From a checkpoint of a small self-supervised image encoder.
Model: 32-pixel images, norm batchnorm, activation relu, widths [96, 160, 288].
Data: 50862 training examples, 8.6 epochs.
Rows from block 5 of a small self-supervised image encoder, named by matrix and row number. Each number is 128 + 24 x the weight over its row's rms, rounded and kept within 0 to 255. All counts start at 0.
After each channel's rows are labels from the 100 images, of 14976, where the channel reaches its highest value: "top examples" is what is common among them. Only what is clearly more common there than usual is listed. The data: photos with spoken descriptions (Open Images, Localized Narratives).
# r30: branch 2 reduce pointwise conv (model.blocks.5.r3.0.weight, 40x160x1x1), inputs 54-107

r30.32 [123 131 143 170 175  94 142 133  90 110 128 147 111 148 143 109 137 145 119 107 180 183 137 118 146 124 143 144 142 136 133  63 152 126 127 130 138 114  97 116 148 114 143 162 152  90 139 146 117 121 129 133 118 167]
top examples: text has "lights"

r30.13 [133 123 117 115 156 142 127 122 120 134 116 120  97 145 147 127 121 132 141 105 126 104 135 100  93 140  96 145 114 160 133  81 134 131 103 107 115 111 106 127 132 104  85 102 120 103 128 116 140 122 166 130 137 157]
top examples: text has "road"

r30.12 [170 168 115 118 151 130 126  97 114 109 121  94 107  93 118 168 117 149 161 118 107  93 142 139 111 126 129 160 122 166  82 108 106 102 113 142 106 150 141 117 112 127  96 142 138 129 154 178 134 132 139 153 144 156]
top examples: text has "holding"

r30.35 [117 162 129 117 125 148 137 122 144 163 110 119 125 129 109 113  91  76 107 150 128 114  92 102  84 114 115  98 128 136 135 101 108 158 119 130 121 130 126  79 121 100 123 126 131 119 145 136 106 174 144 128 121 167]
top examples: text has "people"; text has "sitting"

r30.0 [139 128 106 102 104 130 150 118 113 136 127  99 125 157 141 165  70 126 139 100 141 114  99  92  69 121 105 146 144 131 142 164 126 129 134 107 171 143 143 177 130 129 162 153  87 134 146 106 123 108 115 126 119 148]
top examples: text has "dark"

r30.10 [122 161 133 129 110 134 159 104 102  89  95 159 126 146 112 103 129 151 139 135 121 132 106 113 164 121 144 181 105 139 116  88 131 160 141 142 176 140 143  99 129 119 137 127 162 132 131 155  93 141 109 116 124 111]
top examples: text has "lights"

r30.5 [ 97 108 137 124 129 132 137 116 141 150 150 106 112 154 101 135  93 107 130 130 148 102 113 107 162 108 127 152 134 115  92 120 118 139 155  94 121 114 107  99 167  98 124 104 161 125  86 112 168 101  75 102 125 146]
top examples: text has "holding"

r30.16 [156 128  95 131 132  84 170 101 118 131 121 169 127 161 134 166 124 117 132 121 110 137 125 116 114 101  90 196 129 144 112 191 126 165 137 141 130 147 166 154 130 117 115 164 101 159 136 111  81 160 114 138 131 157]
top examples: text has "holding"; text has "black"

r30.18 [130 142 115 124 132 100 126  97 132 153 134 117 118 132 129 121 148 121 164 131  94 123 134 152 111 144 110 129 148 125 111 132 127 107 117 146 173 116 116 107 155 165  85 122 135 117 131 113 134 141 157 121 104 154]
top examples: text has "sky"

r30.22 [ 91 151 156 143 115 102  96 102 120 119 128 101 132 111 155 128 119 100 124 132 138 147 141 155 142 168 190 117 109 131  97 126 145 144  96 135 129 146 134 118 144  77 155 116 152 129 157 115 145 123 166 145 179 151]
top examples: text has "dark"