{"arch": "inception", "model": "self-supervised image encoder", "dataset": "photos with spoken descriptions (Open Images, Localized Narratives)", "train_examples": 50862, "image_size": 32, "crop_scale_min": 0.4, "horizontal_flip": true, "translate": 0.06, "color_jitter": 0.4, "cutout": 0.25, "method": "byol", "norm": "batchnorm", "activation": "relu", "depths": [3, 3, 3], "kernel_size": 3, "stem": "single", "widths": [96, 160, 288], "projector_hidden": 1024, "projector_out": 128, "projector_hidden_layers": 1, "target_momentum": 0.996, "init": "torch_default", "optimizer": "normuon", "muon_scale": "match_rms_adamw", "lr": 0.0076, "momentum": 0.95, "nesterov": true, "orthogonalizer": "polar_express", "adamw_lr_other_params": 0.00096, "steps": 3400, "batch_size": 128, "epochs": 8.6, "lr_schedule": "wsd", "decay_fraction": 0.3, "final_lr_fraction": 0.05, "warmup_steps": 60, "weight_decay": 0.09, "adamw_weight_decay_other_params": 0}
Rows from block 3 of a small self-supervised image encoder, named by matrix and row number. Rows with one number belong to one channel. Each number is 500 + 50 x the weight over its row's rms, rounded and kept within 0 to 999. All counts start at 0. Numbers have three digits each.
After each channel's rows are labels from the 100 images, of 14976, where the channel reaches its highest value: "responds to" is what is common among them. Only what is clearly more common there than usual is listed. The data: photos with spoken descriptions (Open Images, Localized Narratives). In brackets: how many of the 100, against the usual share in percent.
# r30: branch 2 reduce pointwise conv (model.blocks.3.r3.0.weight, 40x96x1x1), inputs 0-95
# b30: branch 2 3x3 conv (model.blocks.3.b3.0.weight, 60x40x3x3, transposed, each kernel summed), outputs 0-59

r30.0:434478469429613447486698485564451491505491470513472539521488436501484602619600498529452563521494504558494451546471529461554488503535538473496534474580481476469521423520608436428559457488521463485528527507546523484601501479463516480495527465535532505576601502464442475452532477456521541446
b30.0:485470526574503521575471449529478496452474396402512418420436578519458468495558500453553505474516491424507503490476538578498505557523485484462368560525545485571443418476440405514520
responds to: text has "lights" (28 vs 7.6)

r30.3:560515529457572592456661505479484604508477505542558584468455525500441619565504447477491477425507534452521467488551490496549456541548530440555567405500484547521443545445498587498499472440439468561426548454488489521484513534490528536480494555534507539511446559504448549565412456444402444543
b30.3:420588504470534497410388555485474490513526535456425440497443456485519560464553494470459490594443540498361605491461514456442492492509412453495498489465441499541521488468501491404472
responds to: text has "lights" (25 vs 7.6)

r30.20:434463482489469531427499425468454453440506552598578639465537504424598518548431497451460600486473530476469467518522484492567463545584593514557516475492502445480543428487585522560457437471530461503487533427549537537471567509504466610543502579469518401517480426479502401479513478515478454530
b30.20:470439540439540463496515502530426594376407492538532490449485514486550443563394475339480464500471556492519483470521407510494522499472488517464542588490500567517472472478459450461553
responds to: text has "lights" (28 vs 7.6)

r30.18:519492535492459440504511551545481502489453506554384494489459532596459513454519473497569387494441471446526514487422456495495491470539429466418551569563530486534459500504480456413470468452458459518524460539395482457427523439466428369434395510572399492520433490474528467413546531425560539495
b30.18:523478498503507492543575579489473499591486506573482598491471493422575447378527499496502512532502472565534501504496546505455444346495478500594528495555406571490441575467515465457492
responds to: text has "wall" (45 vs 19.6)

r30.38:487487530477471433527684524465500570485516507605495598612596430527478638500501483460431554483488501424501448495577471474481487455518602558461524532471474483504582472516529486482505455474494455428458488554587584479456502461491494497494436525453479439502497527519484592582507500525526562485
b30.38:467468467611517498434419515438481529385554433449562475353508479497460488485561571431487497447519482423484476493526486537440471499481434500540517458489489507578526446444413532470569
responds to: text has "lights" (26 vs 7.6)

r30.21:475496430676548482571444532520513503520498535505471518617571589495499542566456447459484498450516471541526415508456527552468383546554493476548474492518449476573393456580468552641530472477460545519473552524555477492496481524503408440449566507465531480479451609535495515526492510478522486484
b30.21:458496519574465523577513462448525580482467446450520441461518480507574442486534511501428496425497533368460446473462360490481515467541453472429445398466522539493393486504472547546505
responds to: text has "lights" (34 vs 7.6)

r30.33:520528455512550561478389490493497457559539536537604412513424515458541528576531534526460570535500511465415478524427439557606508570566589465626483528541499460509537447544447518539537482481552519573492530528525434543538538612471464487460490448372442503497529438558518521488521557482506487576
b30.33:499505479430394486583521484542493537531417514459477491579512483488460532486423446452536460403456447502531431460518489534489477475458529505443419533483546450522459534479456409578660
responds to: text has "lights" (33 vs 7.6)

r30.26:525479433655504507474484569485539481486464535489524554533394620508507521453499499520439501510507469443499487520529607558557518483460459516446534579476521454605524534515514513632497481549350439571512530540475444553565448504448531521525522465578472521473473437472504464529420457466408504517
b30.26:426494504524508526544508475496518471481431436466526506504504460461486456506359504493453470484557512471445511510449320485467564433428503509511497406490447518437448470537515510358494
responds to: text has "lights" (25 vs 7.6)

r30.19:544505523461527496453581535450448506456569534508627510460509415481557514448535470487476493528439563606521435571450421584609508490557527528553523553492577499423591449487513474596449520560475542471491556486573519434533509512563521465445510499509479544488512450535404622467503576487528557538
b30.19:485434467403434501540573459525491593512419577486510550535531546483557468495448461498581439448462494535579455480479495443484502529477506446485461570448502499591509510394523509558637
responds to: text has "lights" (27 vs 7.6)

r30.13:510511485467541525506483590522492495409493454320524466498505487513631488430500515379473479494425436372499435449408453492460467436460453519525446467509544541438456462445409452550453497517523425418498576512449499538493546537476518480435498490491489467535520541514531474447505556450513415526
b30.13:523539481476467510554523479510397623497453559547551603500484599533604508544508499518497512512457528528576359442509556468513479466492477490511580503542479510451517461570484430557568
responds to: text has "black" (26 vs 9.7)

r30.5:455506550525465493526544499529497553502478473493546636619473526555564527522477472478548565425589551460488513465464632492484554514506588487463482504545532486563493495504573535535441473541518448456550526510503455508565501443562451571513608488475534486549587506462538664499529571408541544480
b30.5:541466499592496524534474442453580592431423505516545577458519507594528415479565549442488431456552498422536452524421430548509561469499466495532440537445514555495421526489452453531559
responds to: text has "lights" (38 vs 7.6)